config.toml
dataset = "photos with spoken descriptions (Open Images, Localized Narratives)"
image_size = 32
horizontal_flip = true
translate = 0.12
norm = "batchnorm"
widths = [80, 128, 240, 416]
muon_scale = "match_rms_adamw"
nesterov = false
orthogonalizer = "newton_schulz_5"
adamw_lr_other_params = 0.0013
ema_decay = 0.995
batch_size = 192
epochs = 5.0
decay_fraction = 0.2
final_lr_fraction = 0.01
Rows from block 4 of a small masked image model, named by matrix and row number. Rows with one number belong to one channel. Each number is 128 + 24 x the weight over its row's rms, rounded and kept within 0 to 255. All counts start at 0.
After each channel's rows are labels from the 100 images, of 14976, where the channel reaches its highest value: "patch colour" is the nearest of a few named colours to the mean colour under the peak; "place" is the part of the image that holds the peak. Only what is clearly more common there than usual is listed. The data: photos with spoken descriptions (Open Images, Localized Narratives). In brackets: how many of the 100.
# convs0: first 3x3 conv (model.blocks.4.convs.0.weight, 128x128x3x3, each kernel summed), inputs 0-127
# convs1: second 3x3 conv (model.blocks.4.convs.1.weight, 128x128x3x3, transposed, each kernel summed), outputs 0-127

convs0.100 [121 132 134 139 122 119 136 106 147 120 109 123 157 132 129 141  91 150 118 152  86 112 132 144  62 157 141 137 132 139 123 116 109 120 112 144 120  99 163 140 165 101 118 122 124 121 132 154 107 126 118 131 128 115 120 169  94  96  98 105 139 143 119  94 148 118 105  83 108  80 181 169 126  93 114  79  76 120 116 138 142 140 125 147 102 133 124 102 130 138 109 143  87 115 132 118 105  90 108 113  84 126 134  94 132 130 111 137  25 145 118 154  98 148 138  94 140 154 145  99 128 138 147 156 145 101 141 117]
convs1.100 [119  92 143  77 158 143 131 127 106 144 116 107 137  72 128 141 135 111 104  91 112  93 151 118  93  71 160 133 164  93 146 154 144 133 110 157 146  88 139 102  73  92 107 134 122 110 123 177 132 121 136  99 126 147 138 134 139 114 133 105 100 120 116 131 116 155 134 165 136 175 116 117 131  64 141 113 120 111 139 148  98 105 190 123 125 162 142 122 141  80 132 131 137 169  96 110 122 165 138  85 132 140  89 132 119 137  97 125 152 119 141 125 103 117 120 104 142 150 116 149 138 137 159 132 124 102  97 115]
patch colour: pink (27)
place: middle right (36); top right (31)

convs0.122 [ 99 105 140 120 130 124 127  88 120 103 120 148 132 128  81 161 113 131 138  96 100 131 123 107 139 144 124 116 142 147 132 100 100 119 130 142  96 132 115  77 143  96 113 123 107 149 117 115 127 131 115  77  92 118 130 122 121 102 125 133 123 166 184 138 118 133 114 126 125 126 162 114 183  83 113 132 116 109 152 131 114 122 101 164 153 174 158 119 107 105  81 156 195 144 131 145  78 130 108 125 114 142 126 120 115 111 110 137 165 121 101 157  65 133 148 112 129 164 124 101 108 110  75 168 164 157 135 114]
convs1.122 [108  98 126 131 101 113 147 186 139 116 191  94 128 118 109 145  98 131 149 124 116 138 121  84 153 146  96 137 128 140 172 113 120 117 106 134 158 108 109  95 142 128 141 135 134  85 125 102 141 150  93 152 124 112 166  98 117 111 150 159  89 137 156 121 111 156 124 140 141 123 121 103 128 125 137 128 134 129 103 147 114  91 107  91 102 106  79 107 156 113 115 117 103 162 123 149 109  89 132  77 154 129 140  94 148 145 152 121 115  22 116 157 136 107 103 145 106 139 138 132 147 127  99 140 127 117 113 127]
patch colour: black (88)
place: bottom right (85)

convs0.121 [147 124 121  96 127  94 135 104 102 120 156  98 126 137 174 140 126 124 124 149  65  99 122 149 142 114 136 133 153 110 115 121 102 116 131 143 128  63 141 147 130 136 111 122 135  95  90 138 127  92  92 112 117 104 129 103 117  87 122 149 100 112 130 129 132 114 110 124 143 110 185 160 150 135 121 130  93 123  77  97 104 121 117 132 158 134 145 158 136 116 151 111 175 143 126 192 129 112 158 115 110 158 128  96  80 114  92 145 158 131 130  83 186 116 128 150 132 125 145 119 119 153 174 129 145  94 101 103]
convs1.121 [119 105 104  86 117 129 123 126 113 129 111 146 129  91 151 154 144 118 150 128 139 120 118 114 143  97 131 111 153 112 135 129 108 133 118 145 129 129  96 125 121 144 113  98 111 109 117 163  94 136 106 121 109 136  85 163 112 166 140 140 132 132  91 106 119  95 107 162 102 160 181 165  78 119 119  79  72 108 122 128 142 158 100 142 149 120 107 190  82 137 138 149 141 126 102 116 143  98 154 132 172 106 124 132 100 133 127 140 122 138 111 115  73 149 171  97  94 138 164 110  93 119 188 131 110 160 131 134]
patch colour: grey (71)
place: top left (48)

convs0.57 [127  92 112 120 146 119 133  96 139 116 135  83 101 114 146 154 114 126  90 110 131 158 119 123 139 103 113 140 152 156 134 125 111 115 122 127 103 107 131 104 113 142 162 179 120 132  93  95 130 108 185 139  86 117 129 153 142 101 118 127 137 161 127 150 130 170  98 145 127  90  86 113  95  93  83 195 127 120 129 112 171 100 134 168  98 109 149  78 145 121  96 137 157 140 149 137 141 131 137 115  96 110 137 100 102 135 132 155 102 148 141  98 118 125 138 114 150 123 116  62 100 149 100 129 121  80 138 135]
convs1.57 [162 152 143 180 137  97 134 125 125 127 136 172 121 131 153 116 144 122 152 105 138 149 106  93 135  96 107  96 119 154 135 126 155 176 115 113 167 139 105 132 114 126 125 141 101 119 184  92 157 131 208 137 113 120  94  93 119  95 130 156 103  83 133 151 141  83 149 165 152 152 116 134 133 138 122  96 123 117 179 170 124 165 122 155 180 120 109  95 143 110 118 104  85 144 126 126 117  90 164 145 103 134 121 132 121 121 143 118 120 137 136 159 112 133 116 105 117 118 124 150 144 146 102  97 117 130 126  90]
patch colour: black (43)
place: bottom left (29)

convs0.75 [146 165 123 124 143 119 139 112 123 154 138 120 139 104 130 152 131 127 113 151 111 133 105 152 113 126  77 100 115 136 147 126  92 126 127 118 134 107 144 103 117  95 132  99 124 107  95 144 103 114 150 142 113 146 149 149  88 110  89 143 156 102 107  80 117 110 146 143 117 145 150 123 115 141 129 118 155  88 152 135 156 165 167 108  97 115 136 115 147 122 158  99 106 130 136 121 171 123 147 125  90  95 153  97 101  86 127 118  76 122  63 143 161  80 127 105  65 143 176 103 108 128 148  99 112 103 155  91]
convs1.75 [140  93  97 120 179 103 130 123 131 146 113 135 137 125 153 134 129 146 133 118 145 145 129 107 118  86  98 156 104 144 113 170 136  84 135 120 155 137 150 159 101 135 110 129 136 157 110 145  80 128  79  86 127 177 135 126 125 153 134 107 127 137  94 139 124 142 143 162  98 144 189 120  97 137 127 120 101  77  99 126  99 144 104 146 128 110 133 200  83 131 138 148 140 154 108 136 167 132 117  99 199 106 122 110 100 118 117 150 134 122  98 122  80 127 127 153 100 125 114 142 104  98 123 120 144 147 120 110]
patch colour: white (30)
place: bottom right (53); bottom left (26)

convs0.95 [135  99 110 109 137  49 159 100 107 108 118 127 105 109 130 145 131 139 126 122 110 164 111 139 126  91  92 147 129  90 153 122 134 136 146 126 140 129 137 133 143 140 170 143 152 166 108 176 155  81 157 138 109 120  97  81 139 128 116 113 125 148 193 128 136 118  99 141 113 113 119 143 122 104  80 127 137 107 142 131 128 129 190 158 132 155 155  93  87 109 127 107  84 111 113 144 140 116 127 127  99 129 132 103 110 124  99 149 140 143 163 105 144 118  83 112  77  92 106 113 152 147 126 148  93 131 130 152]
convs1.95 [ 99 149 111 136 117 113 103 112 123 112  93 123 109 113 101 112 144 165 118  94  96 130 114  68 110  87 146 184 133 139 144 157 124 100 111 146 129  94 106 130 137 127 105 162 165 112 170 152 128 101 118 141 141 139 136 132 110 114 130 156 100  94 113 111 140 136 125 178 141 140 119 108 120 132 157 114 164 122 108 113  93 147 123  87 129 141 144  93 168 124 157 112 157  92 143 124 134 139 174 105 102 158 147 121 148 157 130 112  94  77 143 155 123 107 110  97 128 183 120 167 104 158 112 126 170  87 133 146]
patch colour: white (79)
place: top left (91)

convs0.111 [ 93 176 137 118 158 129 107 116 142 111 143 109 105 127 141 166 112 109 121  91  70 115  88 138 137 153  81  83 121 136 139 110 118  89 116 130  98 126 144 117 135 138  89 105 113 122 141 160 109 135 112 134 154 104  94 145 132 114 140 117 115 141 183  88 126 140 162 116 133 109 150 121 212 116 134 150 113 123 104 142 113 119 118 138 145 122 140 104 129 106  84 106  85 116 108 118 131 123 160  95  89 128 100 137 144 114 109 126  88 117  87 135  84 139 106  79 127 136 119  68 123 119 120 134 102 146 115 122]
convs1.111 [115 118 146 108 143 129 149 126  85 132 128 111 135 160 132 152 101  93 107 136 129 132 139 105 145 113  91 171 137 139 129 145 118 139 119 136 113 201 118 135 112 152 101  92 156 121 143 138  76 124 110 136 140  88 150 108 153  97 135  90 112  91 139 162 121 136 142 159 124 196 129 104 125 131 116 139 142 149 136 133  95 125 181 105 114  98 143 119 175  78 114 157 129 158 122  84 152 170 132 140 134 137 120  97 165 145 150 166 107  87 137 158 137 103 112 144 149 150 111 155 113 123 158 102 142 109  89 122]
patch colour: black (39)
place: middle right (47); bottom right (26)

convs0.88 [132 119 148 147  90 129 117 115 131 111 108 142 144 104 129 145 106 125 123 108 107 143 130  91 121  42 122 131 157 137 116 119 107 108 112 122 138 113  84  86 145 150 151 120 157 170  85 124 145 104 118 108 107 151 102  98 137 118 119 110 114 111 138 127 125 132 109 163 113 109 139 140 104 104  96 156 152 158 145  89 104  95 170 130  87  97 145 146 134 106 130  97 143 128 117 139 130 130  98 136  90 132 105  84 135  90 126 150 132 162 122 124 156 108 129 109  93  95 114 124 122 134 105 130  77  87 210 138]
convs1.88 [125 137  96 126 139 102  84 132 126 154 113 152 140 163 181 119 129 155 168 130 169 125 116  90 149 105 139 163 121 104 115 145 140  97 121 100 106 110 145 158 100  94 120 134 143 148 129 156  94 154 108  82 116 148 125 138  97 112 114 101 152 160  87 142  81 170  92 114 155 147 168 150 137 124 108 159 125 107 106 108 151 121  89 116  96 121 135 171 111 133 161 116  84 128 130 123 157 124 117 131 137 120 144 185 101 166 140 130 145 161 103 142 127 135 140 147 102 129 154 115 120 125 130 174 145 151  94  89]
patch colour: white (54); pink (30)
place: bottom centre (39); bottom left (34)

convs0.8 [128 103  99 132 113  89 139  72 133 113 129 149 145 101 109 123 110 140  84 131 151 171 139 116 112  75 125 122 153 141 137 118 148 118 177 163 105 131 166 122 101 145 121 119 195 109 106 118 159 101 159 129 157 148 116 124 134 148 106  99 123 187 108 166 126  96 106 145 110 157 119 147 120 110  94 191 106 165 138 115 139 146 159 141 122  84 143  77 178 132 126 124 135 140 126 117 146 108 117  95 102 139 143 112 117 102 125 117  93 122 145  87 142 130 150  99 129 103 100 134 147 143 107 125 136 125 110 134]
convs1.8 [131 124 131 114 108 111 144 114 105 116 108 164 134  84 134 140 133 118 157 125 128 104 139 111 101  67 134 195  75 146  89 179 160 119  89 152 116 139  96 124 113 123 135 119 154  97 163 123 132 111 157 130 153 147  95  90 144 151 110 100 137  96 112 141 133  76 138 143 157 100 120 129 162 154 120  96 148  99 138 139 124 149 180 168 141 130 135  99 127 155 170 115 135 116 141 150 119 120 123 117 121 137 119 140 148 116 126 147  73 110 107 159  93 141 140 151 122 123 171 113  85 115 100 140 142 154 145 103]
patch colour: grey (86)
place: top right (25)

convs0.98 [154  78 119 154 130  89 129 132 109 142 104 153 128  96 140 107 124 117 102 118 153 138 145 138 103  53 131 109 139  96 113 122 128 176 119 126 115 139 145 128 111 145  90 120 153 149  93 133 142 108 169 155 110 139 143 101  85 112  77 113 142 174 130 141 124  82 149 149  81 152  96 128  87 131  94 129 151 134 176 161 152 134 108 118  80 129 125  94 143  78 118 140  84 156 101 126 126 117 103 166 118 119 132 115 132 150 119 141 132  81 151 127 128 107 142 132 122 167 111 132 137 106 111 116 130 105 139 105]
convs1.98 [143  96 134 116 163  80 107 119 134 143  89 121 138 137 121 132 123 169  84 144 149 153 108 132 106 178 144  81 165 155 113 174 102  97 157 113  93 114 139 151 114 108 153 142 147 146  96 104 110 133 128 104 128 143 166  85 126 163 153 147 130 128  80  92 156 123 137 149 116 122 137 131 112 133 103 158 129  87  86 144 152 122  94 116 134 149 136 154 127 145 111 120 141 123 129 144 141  89 123 119 184 123 158  80 113 160  92 142 152 162 132 149  90 128 148 165 125 118 132 118  84 143 131 135 165 149 120 122]
patch colour: white (62)
place: top centre (36); top left (30)

convs0.40 [150  84 148 119 111 130 136 133 117 123 105 139 119 129 189 149 128 128 114 126 119 150 141 143 102 143  96 128  93 139 173 119 126 139 111 114 121 119 135 125 170 119 164 111 124 161 114  89 145 101 131 172 148 120 158 128 132 135 169  71 120 142 182 123 126 121 118 117 113 121 128 152  86  89 104 153 118 108 105 133 103 143 149 179  60 124 126 102 109 153 115  92 112 142 117 105 153  75 149 123 165 151  88 128 102 135 103 128 123 134 129 138 132 152 137 128  56 143 118 130 123 130 160 176 130  91 133 132]
convs1.40 [125 156 153  99 120 121 146 123 105 130 115 134 139 105 115 148 136 144 145 120 116 189 132 143 116 136 158 209 135 121 124 164 100 111 173 102 127 132 155 141  89 141 133 118 141 100 121 139 152 151 102 121 115 136 175 105 146 114 122  92 163 105 129  99 129 103 144 110 178 106 110 127 159 110 169  99 168 135 134 127 130 129 150 129 107 137 167 126 142 180 147 129 136 129 128 171 177 146  79 106 137 169 137 141 116 129 140 111  78  96 107 164 115 115  84 108  99 152 138 128 152 127 106 157 105 153 126 121]
patch colour: white (62)
place: middle right (35); top right (34)

convs0.108 [141 173 129 167  94  98 144 147 122 141 132 123 125 103 102 127 145 124 119 103  89 162 109 132 115  87 113 130 113 144 144 131 111 113 124 134 100 171 122 105 139 121 105 132 161 146 125 143 105 160 114 141 109 131 119  88 131 134 119 135 126 169 142  88 124 171 105 162 144 115 128 146 122  91 149 226 128 137 126  75 114 117 140 103  95 124 122 102 104 101 129  90  99 130 102 118 123  82 119 107  78 118 137  93 115 129 127 140  98 125 131 115 149 115 151 121 113 119 111  61 124 147 118  88  94 100 158 139]
convs1.108 [128 106 112 117 105 120 131 124 104 141 141 135  98 148  94 141 138 127 136 119  92 135 136 102 197 156 123 134 138 128 132 120 118 128 136 134 119 174 126 113 171 169 111  72 114 107 117 126 129 185 141  98 135 136 107  95 124 100 160 134 145 109 127  93 126 172 151 115 145 170 106 115 133 126 124 142 106 183  99 147 125 170 155 108 114 113 133 152 174 157 119 142 102 184 104 115 155 147 112  95  95 130 128 142 115 139  86  81 133 131 140 147 160  79 112 112 122 122 145 100 134 160 124 130 114 117  76 158]
patch colour: pink (28)
place: top right (34)

convs0.45 [147 137 127 159 127 152 121 120 153 126 147 127 135 143 151 133  95 125 135 120 131 122 148 123 113 152 110 109 120 130 129 108 111 124 125  99 128 146 122 129 104  99 121 117 121 128 169 141 155 148  97 137 106 104 110  96  97 113 136 118 177  83 135 137 126  96 112  76 142 110 125 139 138  47  67  63  71 142 100 139 132 122  94 131 137 122 146 137 138 174 132 131 139 165 101 158 127 101  90  75 147 142 101  86 125 124 132 124 144 102  98 149 118 101 137 137  93 125 131  91 106 118 131 184 141 143  87 107]
convs1.45 [149 130  90 144  97 164 130 121 126 123 133 120 121  80 109 145 130 164 150 128 116 166 113  69 145 139 167 121 140 100 115 153  83 137  95 137 113 109 117 114 126 152 132 135 153 143 112 111 155 131 144 146 114 162 157 130 122 140 131 108 130 160  87  88 119 120 116 155 160 127 121 130 152 160 110  72 159 120 133 156 134 145 108 134 134  82 121 148 121 158 163 128 199 127 123 132 176 102 124 110 125 112 130 110 155 168 120 136  83 147 135 136 146 130 122  84 126 146 137 121 112 115  90 197 114 163  93 124]
patch colour: pink (38)
place: top left (67)

convs0.48 [ 96 133 115 126 132 110 128 118 108 118 119 177 124 124 137 131 119 172 131  73 143 147 140 103  86 141  91 156 101  85 139 145 135 150 162 136  90 114 122 105 150 125 171 140 114 162 106 133 135 162 110  85 109  98 139  86 172 137 113  90 118 127 138 134 108 114 151 148 124 126 119 168 144 109  92 141  74 120 110 130 111 158 102 115  93 128 136 171 132  87 123 105 109 150 124 133 106  99 119 135 161 119 119 140 109 123 132 131 162 152  99 102  76 111 127 136  96 138 109 124 118 174 144 188 134 132  76 148]
convs1.48 [117 198  90 160 128 121 143 124 117 103 124 117  95 115 146 100 151 137 149 149 119 106 141 120 110 146 133 159 119  81 152 137 109 152 151 114 138 157 115 147 163 103  97  98 134 158 117 103 111 122 127 132 128 101 152 102  98 111 141 167 146 120 155 149 103 135 149 187  94 137 150 146  85 132 125 132 115 157 110  94 136  98 116  86 148  95 135 140 119 163 160 100 136  75 156  91 145 123 148 113  66  93 104 111 103 149 134 127 109 134 106 123 131 128 133 101 148 121 119 155 143 133 187 147 126 156 161 129]
patch colour: black (57)
place: top left (30)

convs0.55 [132 145 154 123 100 113 136 112 157 133 140 132 127 139 124 118 113 143 133 153 132 128 126 152 103 128 110  88 110 146 114 152 147 135 121 136 117 162 137 137 134 171 109 106 133 113 156 172 133 166 150 154  80 101  90  97 133 125 125 132 146  86 161  86 121 131 113  71 117 112 149 149 119  66 121 101  60 155 148 117 126  88 143 102 132 130 121 122 131 109  99 130  99 109 125 170 117  87 120  96 123 137 105  68 118 127 118 145 120 134 113 147 134 136 131 139  89 155 111  63 126 110 151 152  94  73 112 109]
convs1.55 [162 163 127  71 114 150 119 140 123 153 115 129 171 156  90 140 100 131 132 128 120 191 137 138 170  87 114 119 145 111 130 107 170 127 120 122 132 119 137 162 100 158 117 154 126  33 116 119 144 123 135 139 146 142 170 104 147 152 100 114 135 135 115 124 148 119 123 124 171  86  70 101 148 130 139  88 150 149 155 112 123 154 157 176 104 147 115 128 128 108  99 108 146 141 120 106 141 116 146 111 145 171 120 121 120 148 147  94 134 112 142 151 137 149 157 143 133 131  96 146 134 157 154 116 106 113 135 150]
patch colour: white (47)
place: top right (41)

convs0.115 [123 113 146 121 152 106 148 139 120 130 132 149 113 121 173 134 118 112 118  96 116 152 125  95 110 109 110 156 105 114 152  72 129 105 138 131 117  84 144 127 139 122 174 120 141 163 100 134 147  49 186 114 197 104 101 135 142 121 134 104 119 138 140 104 144 118 133 130  82 109 121 109 147 145 152 126 119 107 124 135  93 156 149 136 121 117 150 126 118 103 122 127 158 120 140 104 142 132 129 127 105 132 131 103 180 102 105 118 106 192 116 106 112 137  85  94 110 113  87 160 129  99 151 120 149 174 128 171]
convs1.115 [165  99 150 126 160 116 121 118 123 138 153 152  82 133 132 118 115 161 155 145 170 150 159 105 110  97 101 137 175 140 161 193 165 135 116 126 148  88 128 130  69 144  97  92 107 167 154 132 160 123 129 153 105 116 120 144  79 119 127 137 164 132 158 180 123 144 153 112 145 115 132 146  80 109 130 121 116  98 145 120 133 155  91 117 106 108 151  98 109 161 152 110  91 111 139 114 112 139 138 128 117 138 100 140 136 129 122 104  86 149 115 127 120 145  93  93 115 104 110 151 141 175 156 136 123 148 115 128]
patch colour: black (36)
place: bottom left (30)

convs0.13 [119 135 146 162 165 164 108 130  93 119 122 129 151 129 146 129 110 124 111 135 103 122 115 110  84  54 136 120 114 123 151 162 116 147 149 123 120 131 156 120 123 155 104 153 144 134 116  74 116  94 125 160 132 128 145 127 101 100 155 103 154 171 126 120 109 102 132 110  82 152 123 136  83  97 114 180 156 133 158 165 150 112 169 121  78 117 112  85 118 113 125 139 115 162 120 125 155  94 151 117  92 101 113 101 126 139 133 159 119  89 109 148 115  68 162 145 126 131 138 112 120 109  90  96 125 113 119 107]
convs1.13 [134 115 155  90 129 113 117 125 128 116 137  99 113 175  79 159 132 131 122 109  60 106 103 114  93 128 150 148 148 132 153 144 128  92 142  84 134 101 151 111  90 157 106 118  79 135 109 152  98 129  92 105 150 122 123 139 124  96 119 115  95 105 109 138 127 124 140 196  83 152 186 128 103 154 137 143 123 157  80 137 150 164 124 160 125  93  91 156 124 126 119 125 150 112 134 143 108 143 101 108 160  97 110  90 123 146 128 132 129 112 109 133 126 123 100 166 144 144 131 154 118 102  92 115 102 130 110 113]
patch colour: black (47)
place: bottom centre (34); bottom left (26)

convs0.65 [116 109 148 105 154 111 158 153 120 135 122 136 132  94 111  96 144  99 123 130 130 148 124 111  96 125  94 149 130 129 131 111 122 130 135 116 121 126 127 133 113  80 126  91 124 117 122 157 179  66 154 122 149 131 116 115 158 136 123  87 123 133 130 119 125  79 136 191 158 134 128 165 150 133  91 127 107 102 115 155 139 122 116 154 157 132 107 140 111  99 138 128 151 120 150 100 151 131  93 108  79 128 137 112 164 101 132 118 107 158 125 107 105 110 106 143  78 108  93 203  99 120 151 162 131 194 103 143]
convs1.65 [158 158 109 184 162 108 105 146 146 147  97  85 129 142  94  80 113 116 101 111 152 116 123  96 127 159 134 116 126 125 131 106 138 139 139 112 156 125 179 175 115 163 123 137 120 143 106 135 124 142 131 127  94 145 152 102 131  96 181 138 110  90 155 152 140 119 136 109 118 113 110 183 134 127  89 139 130 131 166 116 117 113 118  96  94 100 104  97 117 157 105 112 122  97 152 110 121 135  95 139 120 129  91 123  94 106 142 105 136 150 128 141 127 151 135 116 125 128 131 212 158 172 108 117  98  87 132 130]
patch colour: pink (32); white (25)
place: bottom right (28)