{"horizontal_flip": true, "mask_ratio": 0.6, "norm": "batchnorm", "residual_init": "zero_last", "optimizer": "muon", "muon_scale": "match_rms_adamw", "nesterov": false, "orthogonalizer": "newton_schulz_5", "adamw_lr_other_params": 0.0013, "grad_clip": 1.0, "batch_size": 192, "decay_fraction": 0.2, "adamw_weight_decay_other_params": 0.05}
Rows from block 9 of a small masked image model, named by matrix and row number. Rows with one number belong to one channel. Each number is 50 + 10 x the weight over its row's rms, rounded and kept within 0 to 99. All counts start at 0.
After each channel's rows are labels from the 100 images, of 14976, where the channel reaches its highest value: "strongest on" is what is common among them. Only what is clearly more common there than usual is listed. The data: photos with spoken descriptions (Open Images, Localized Narratives). In brackets: how many of the 100, against the usual share in percent.
# convs0: first 3x3 conv, stride 2 (model.blocks.9.convs.0.weight, 416x240x3x3, each kernel summed), inputs 144-191
# convs1: second 3x3 conv (model.blocks.9.convs.1.weight, 416x416x3x3, transposed, each kernel summed), outputs 141-187

convs0.85:51 41 77 53 37 50 33 58 42 45 35 55 46 34 50 51 56 45 50 65 44 47 46 42 40 45 51 68 56 55 24 48 44 49 54 57 66 26 52 47 43 55 55 34 47 48 72 44
convs1.85:53 42 44 54 44 61 50 43 44 38 59 46 45 53 69 46 62 52 57 49 58 44 70 50 49 38 40 52 59 58 49 46 53 57 58 54 60 39 51 32 44 69 60 53 53 35 50
strongest on: text has "people" (46 vs 21.3)

convs0.106:66 54 56 52 52 56 53 37 34 48 19 38 53 44 47 47 39 50 53 53 75 49 52 44 30 74 42 33 34 54 51 35 40 41 36 48 58 57 53 37 61 65 47 58 43 40 54 51
convs1.106:55 52 48 49 49 57 40 48 52 63 54 34 57 58 50 45 57 53 53 44 49 66 36 59 54 60 39 35 55 54 50 57 47 53 49 45 39 65 45 41 37 50 49 64 43 62 48
strongest on: text has "grass" (39 vs 10)

convs0.295:24 48 61 58 36 47 43 33 46 39 54 53 52 37 40 50 29 55 50 61 48 42 40 41 47 47 33 46 50 39 32 53 32 56 43 59 46 50 51 52 58 47 64 46 48 62 54 51
convs1.295:49 46 67 46 66 52 37 43 44 51 48 52 54 57 68 64 39 50 54 37 57 53 65 49 52 66 36 52 47 59 37 39 48 51 59 53 56 45 46 50 35 68 51 52 50 42 66
strongest on: text has "building" (25 vs 8.5)

convs0.114:48 36 41 43 62 43 53 46 79 52 45 45 68 44 58 26 46 55 39 52 48 41 45 51 52 49 51 53 53 49 42 45 57 57 62 35 19 49 51 55 39 25 38 44 42 49 59 59
convs1.114:48 21 58 65 44 43 42 55 46 30 59 57 36 76 23 42 49 52 44 48 25 42 51 58 54 50 54 52 57 44 46 57 53 40 64 42 44 57 51 43 57 39 66 34 56 22 26
strongest on: text has "white" (31 vs 11.9)

convs0.5:58 60 43 58 51 44 28 45 63 46 51 54 50 45 59 33 53 64 41 44 45 38 64 60 48 64 34 41 29 46 46 58 58 69 67 58 43 56 30 61 43 74 37 58 51 45 48 51
convs1.5:37 66 37 48 50 50 46 34 35 31 36 45 51 50 57 41 46 40 47 59 53 47 51 42 47 53 43 56 38 40 47 46 51 66 57 42 50 43 46 43 51 38 44 53 63 52 36
strongest on: text has "sky" (55 vs 24.7)

convs0.365:40 32 51 40 45 56 55 77 55 55 65 58 58 47 53 67 57 57 47 37 40 45 41 39 48 49 49 43 52 42 47 51 58 45 45 55 28 65 48 44 54 41 50 48 61 46 60 41
convs1.365:52 14 34 52 47 24 52 59 47 49 57 45 65 50 44 55 53 45 33 38 41 44 37 54 48 71 55 52 52 47 38 60 36 37 53 49 45 57 58 50 72 52 50 38 43 41 51
strongest on: text has "white" (30 vs 11.9); text has "color" (30 vs 13.1)

convs0.102:42 50 46 48 52 61 30 28 21 53 34 57 52 57 56 42 68 62 49 44 42 66 48 50 49 41 37 39 52 52 55 51 40 46 67 62 54 54 39 50 36 56 36 50 55 52 53 43
convs1.102:51 37 54 38 47 58 48 42 65 30 64 49 47 48 19 55 46 67 52 67 51 42 45 52 49 31 52 48 29 49 54 39 49 45 39 47 50 60 60 51 72 46 49 51 49 46 50
strongest on: text has "white" (31 vs 11.9)

convs0.169:55 49 61 34 32 47 57 41 34 49 57 48 35 45 52 41 57 53 51 53 58 58 38 48 46 51 46 34 45 43 44 55 50 64 55 50 61 40 55 54 44 37 41 62 62 35 33 46
convs1.169:57 71 47 52 52 41 44 40 56 41 43 58 34 68 57 40 58 39 65 41 79 49 33 60 49 39 62 60 50 64 50 59 55 51 53 43 61 49 62 53 55 57 48 43 35 43 62
strongest on: text has "sky" (54 vs 24.7)

convs0.255:44 60 50 47 38 55 46 31 70 73 47 43 60 39 65 62 36 55 59 36 67 65 34 28 49 59 30 42 39 61 39 53 34 43 41 42 51 46 69 40 61 58 54 45 52 29 52 65
convs1.255:44 43 72 56 45 43 52 49 62 50 58 59 54 48 50 45 64 33 80 44 63 55 26 46 69 51 39 57 56 73 34 55 35 45 55 57 35 42 68 55 39 50 48 44 38 58 27
strongest on: text has "table" (30 vs 12.8)

convs0.163:36 58 53 61 56 39 55 51 52 77 48 54 31 58 47 50 51 46 44 40 60 75 48 49 57 36 75 45 35 46 36 49 44 48 51 39 26 45 42 47 41 41 40 60 44 42 59 58
convs1.163:45 59 56 44 61 62 55 39 53 38 54 47 41 56 46 73 48 57 52 48 54 40 51 64 56 56 49 42 47 45 62 47 55 41 52 42 48 54 44 44 49 59 75 35 42 59 37
strongest on: text has "sky" (71 vs 24.7)

convs0.196:52 29 36 43 55 55 51 51 45 43 41 54 58 48 57 46 85 53 56 39 30 49 51 63 41 49 56 61 47 55 51 57 44 36 55 48 37 53 36 55 41 70 50 47 74 41 44 42
convs1.196:49 35 59 42 49 55 44 61 40 43 61 55 44 39 44 43 53 49 60 40 49 57 51 62 57 47 69 45 58 54 42 29 45 51 53 45 41 56 57 49 42 28 46 27 44 39 42
strongest on: text has "white" (29 vs 11.9)

convs0.62:31 40 58 46 62 62 66 79 56 56 38 51 45 36 63 38 26 62 41 42 59 60 49 51 48 61 50 58 56 31 57 42 54 52 36 62 83 68 35 46 62 54 53 43 44 73 47 63
convs1.62:42 49 51 48 54 51 50 42 36 40 27 43 48 51 35 40 46 41 32 14 68 44 54 36 61 48 62 58 51 51 45 48 46 49 60 52 46 53 57 33 45 60 65 51 51 58 62
strongest on: text has "playing" (25 vs 3.3)

convs0.263:44 54 36 42 40 54 42 28 43 70 37 46 53 40 55 47 41 47 52 59 37 55 45 46 51 61 57 50 57 54 47 55 42 47 37 52 71 42 43 45 45 44 44 32 55 49 49 58
convs1.263:59 71 56 68 59 29 47 33 51 47 46 56 40 50 60 34 44 55 54 59 72 46 35 70 48 58 43 48 44 57 51 54 50 49 56 52 43 46 63 53 56 52 56 65 41 40 56
strongest on: text has "buildings" (27 vs 10.9)

convs0.287:47 41 47 51 29 52 60 57 46 42 39 51 55 47 66 49 38 63 55 68 57 49 41 56 46 44 44 54 43 55 37 47 48 61 54 54 58 51 58 49 50 55 57 59 54 51 47 45
convs1.287:54 60 54 58 50 40 61 50 46 47 57 49 52 56 66 44 49 39 61 53 77 49 41 67 38 31 46 57 41 32 42 76 51 56 64 77 46 28 64 60 56 43 45 39 38 44 47
strongest on: text has "table" (30 vs 12.8)

convs0.224:58 26 43 47 52 47 40 44 45 42 20 58 53 47 59 42 52 43 53 36 44 45 56 48 61 27 68 47 63 48 48 66 62 46 45 50 46 51 39 66 33 51 59 47 38 51 51 59
convs1.224:50 60 70 52 50 62 52 60 58 36 52 59 47 55 44 55 64 53 52 53 58 28 50 54 37 53 45 59 40 47 38 55 61 51 41 56 51 55 51 43 61 27 53 40 43 37 53
strongest on: text has "sky" (59 vs 24.7)

convs0.37:49 89 39 47 43 62 45 35 45 36 49 54 47 50 35 59 53 42 56 56 50 37 44 43 50 52 50 56 56 56 54 60 41 44 51 58 49 43 53 45 53 44 66 35 48 62 55 71
convs1.37:56 53 48 59 58 42 53 48 49 43 54 46 50 52 61 63 49 42 36 40 75 53 71 65 44 71 33 57 43 53 49 40 34 52 55 46 58 57 60 51 56 46 61 61 53 53 58
strongest on: text has "sky" (50 vs 24.7); text has "grass" (27 vs 10)

convs0.293:52 57 50 47 48 59 47 45 60 23 45 37 51 37 48 48 32 55 57 37 44 53 58 49 35 32 33 34 30 47 51 41 53 52 44 54 37 55 61 60 33 78 55 67 51 45 56 49
convs1.293:57 56 39 23 45 42 55 43 37 57 47 49 38 56 54 39 49 65 41 44 52 50 49 64 39 50 23 54 58 42 46 61 60 52 45 40 45 51 59 57 70 40 48 53 57 50 63
strongest on: text has "trees" (55 vs 27.4)

convs0.205:60 50 63 49 60 29 76 61 55 51 45 47 65 52 57 48 47 61 56 38 39 43 50 39 45 52 41 57 39 64 51 40 51 62 58 35 29 46 47 41 36 54 58 52 54 46 56 60
convs1.205:24 23 29 53 43 55 46 56 38 73 50 46 52 54 42 32 43 43 54 44 50 48 43 57 60 59 45 53 52 46 45 56 28 58 59 49 47 46 57 37 51 60 24 61 52 46 49
strongest on: text has "white" (31 vs 11.9)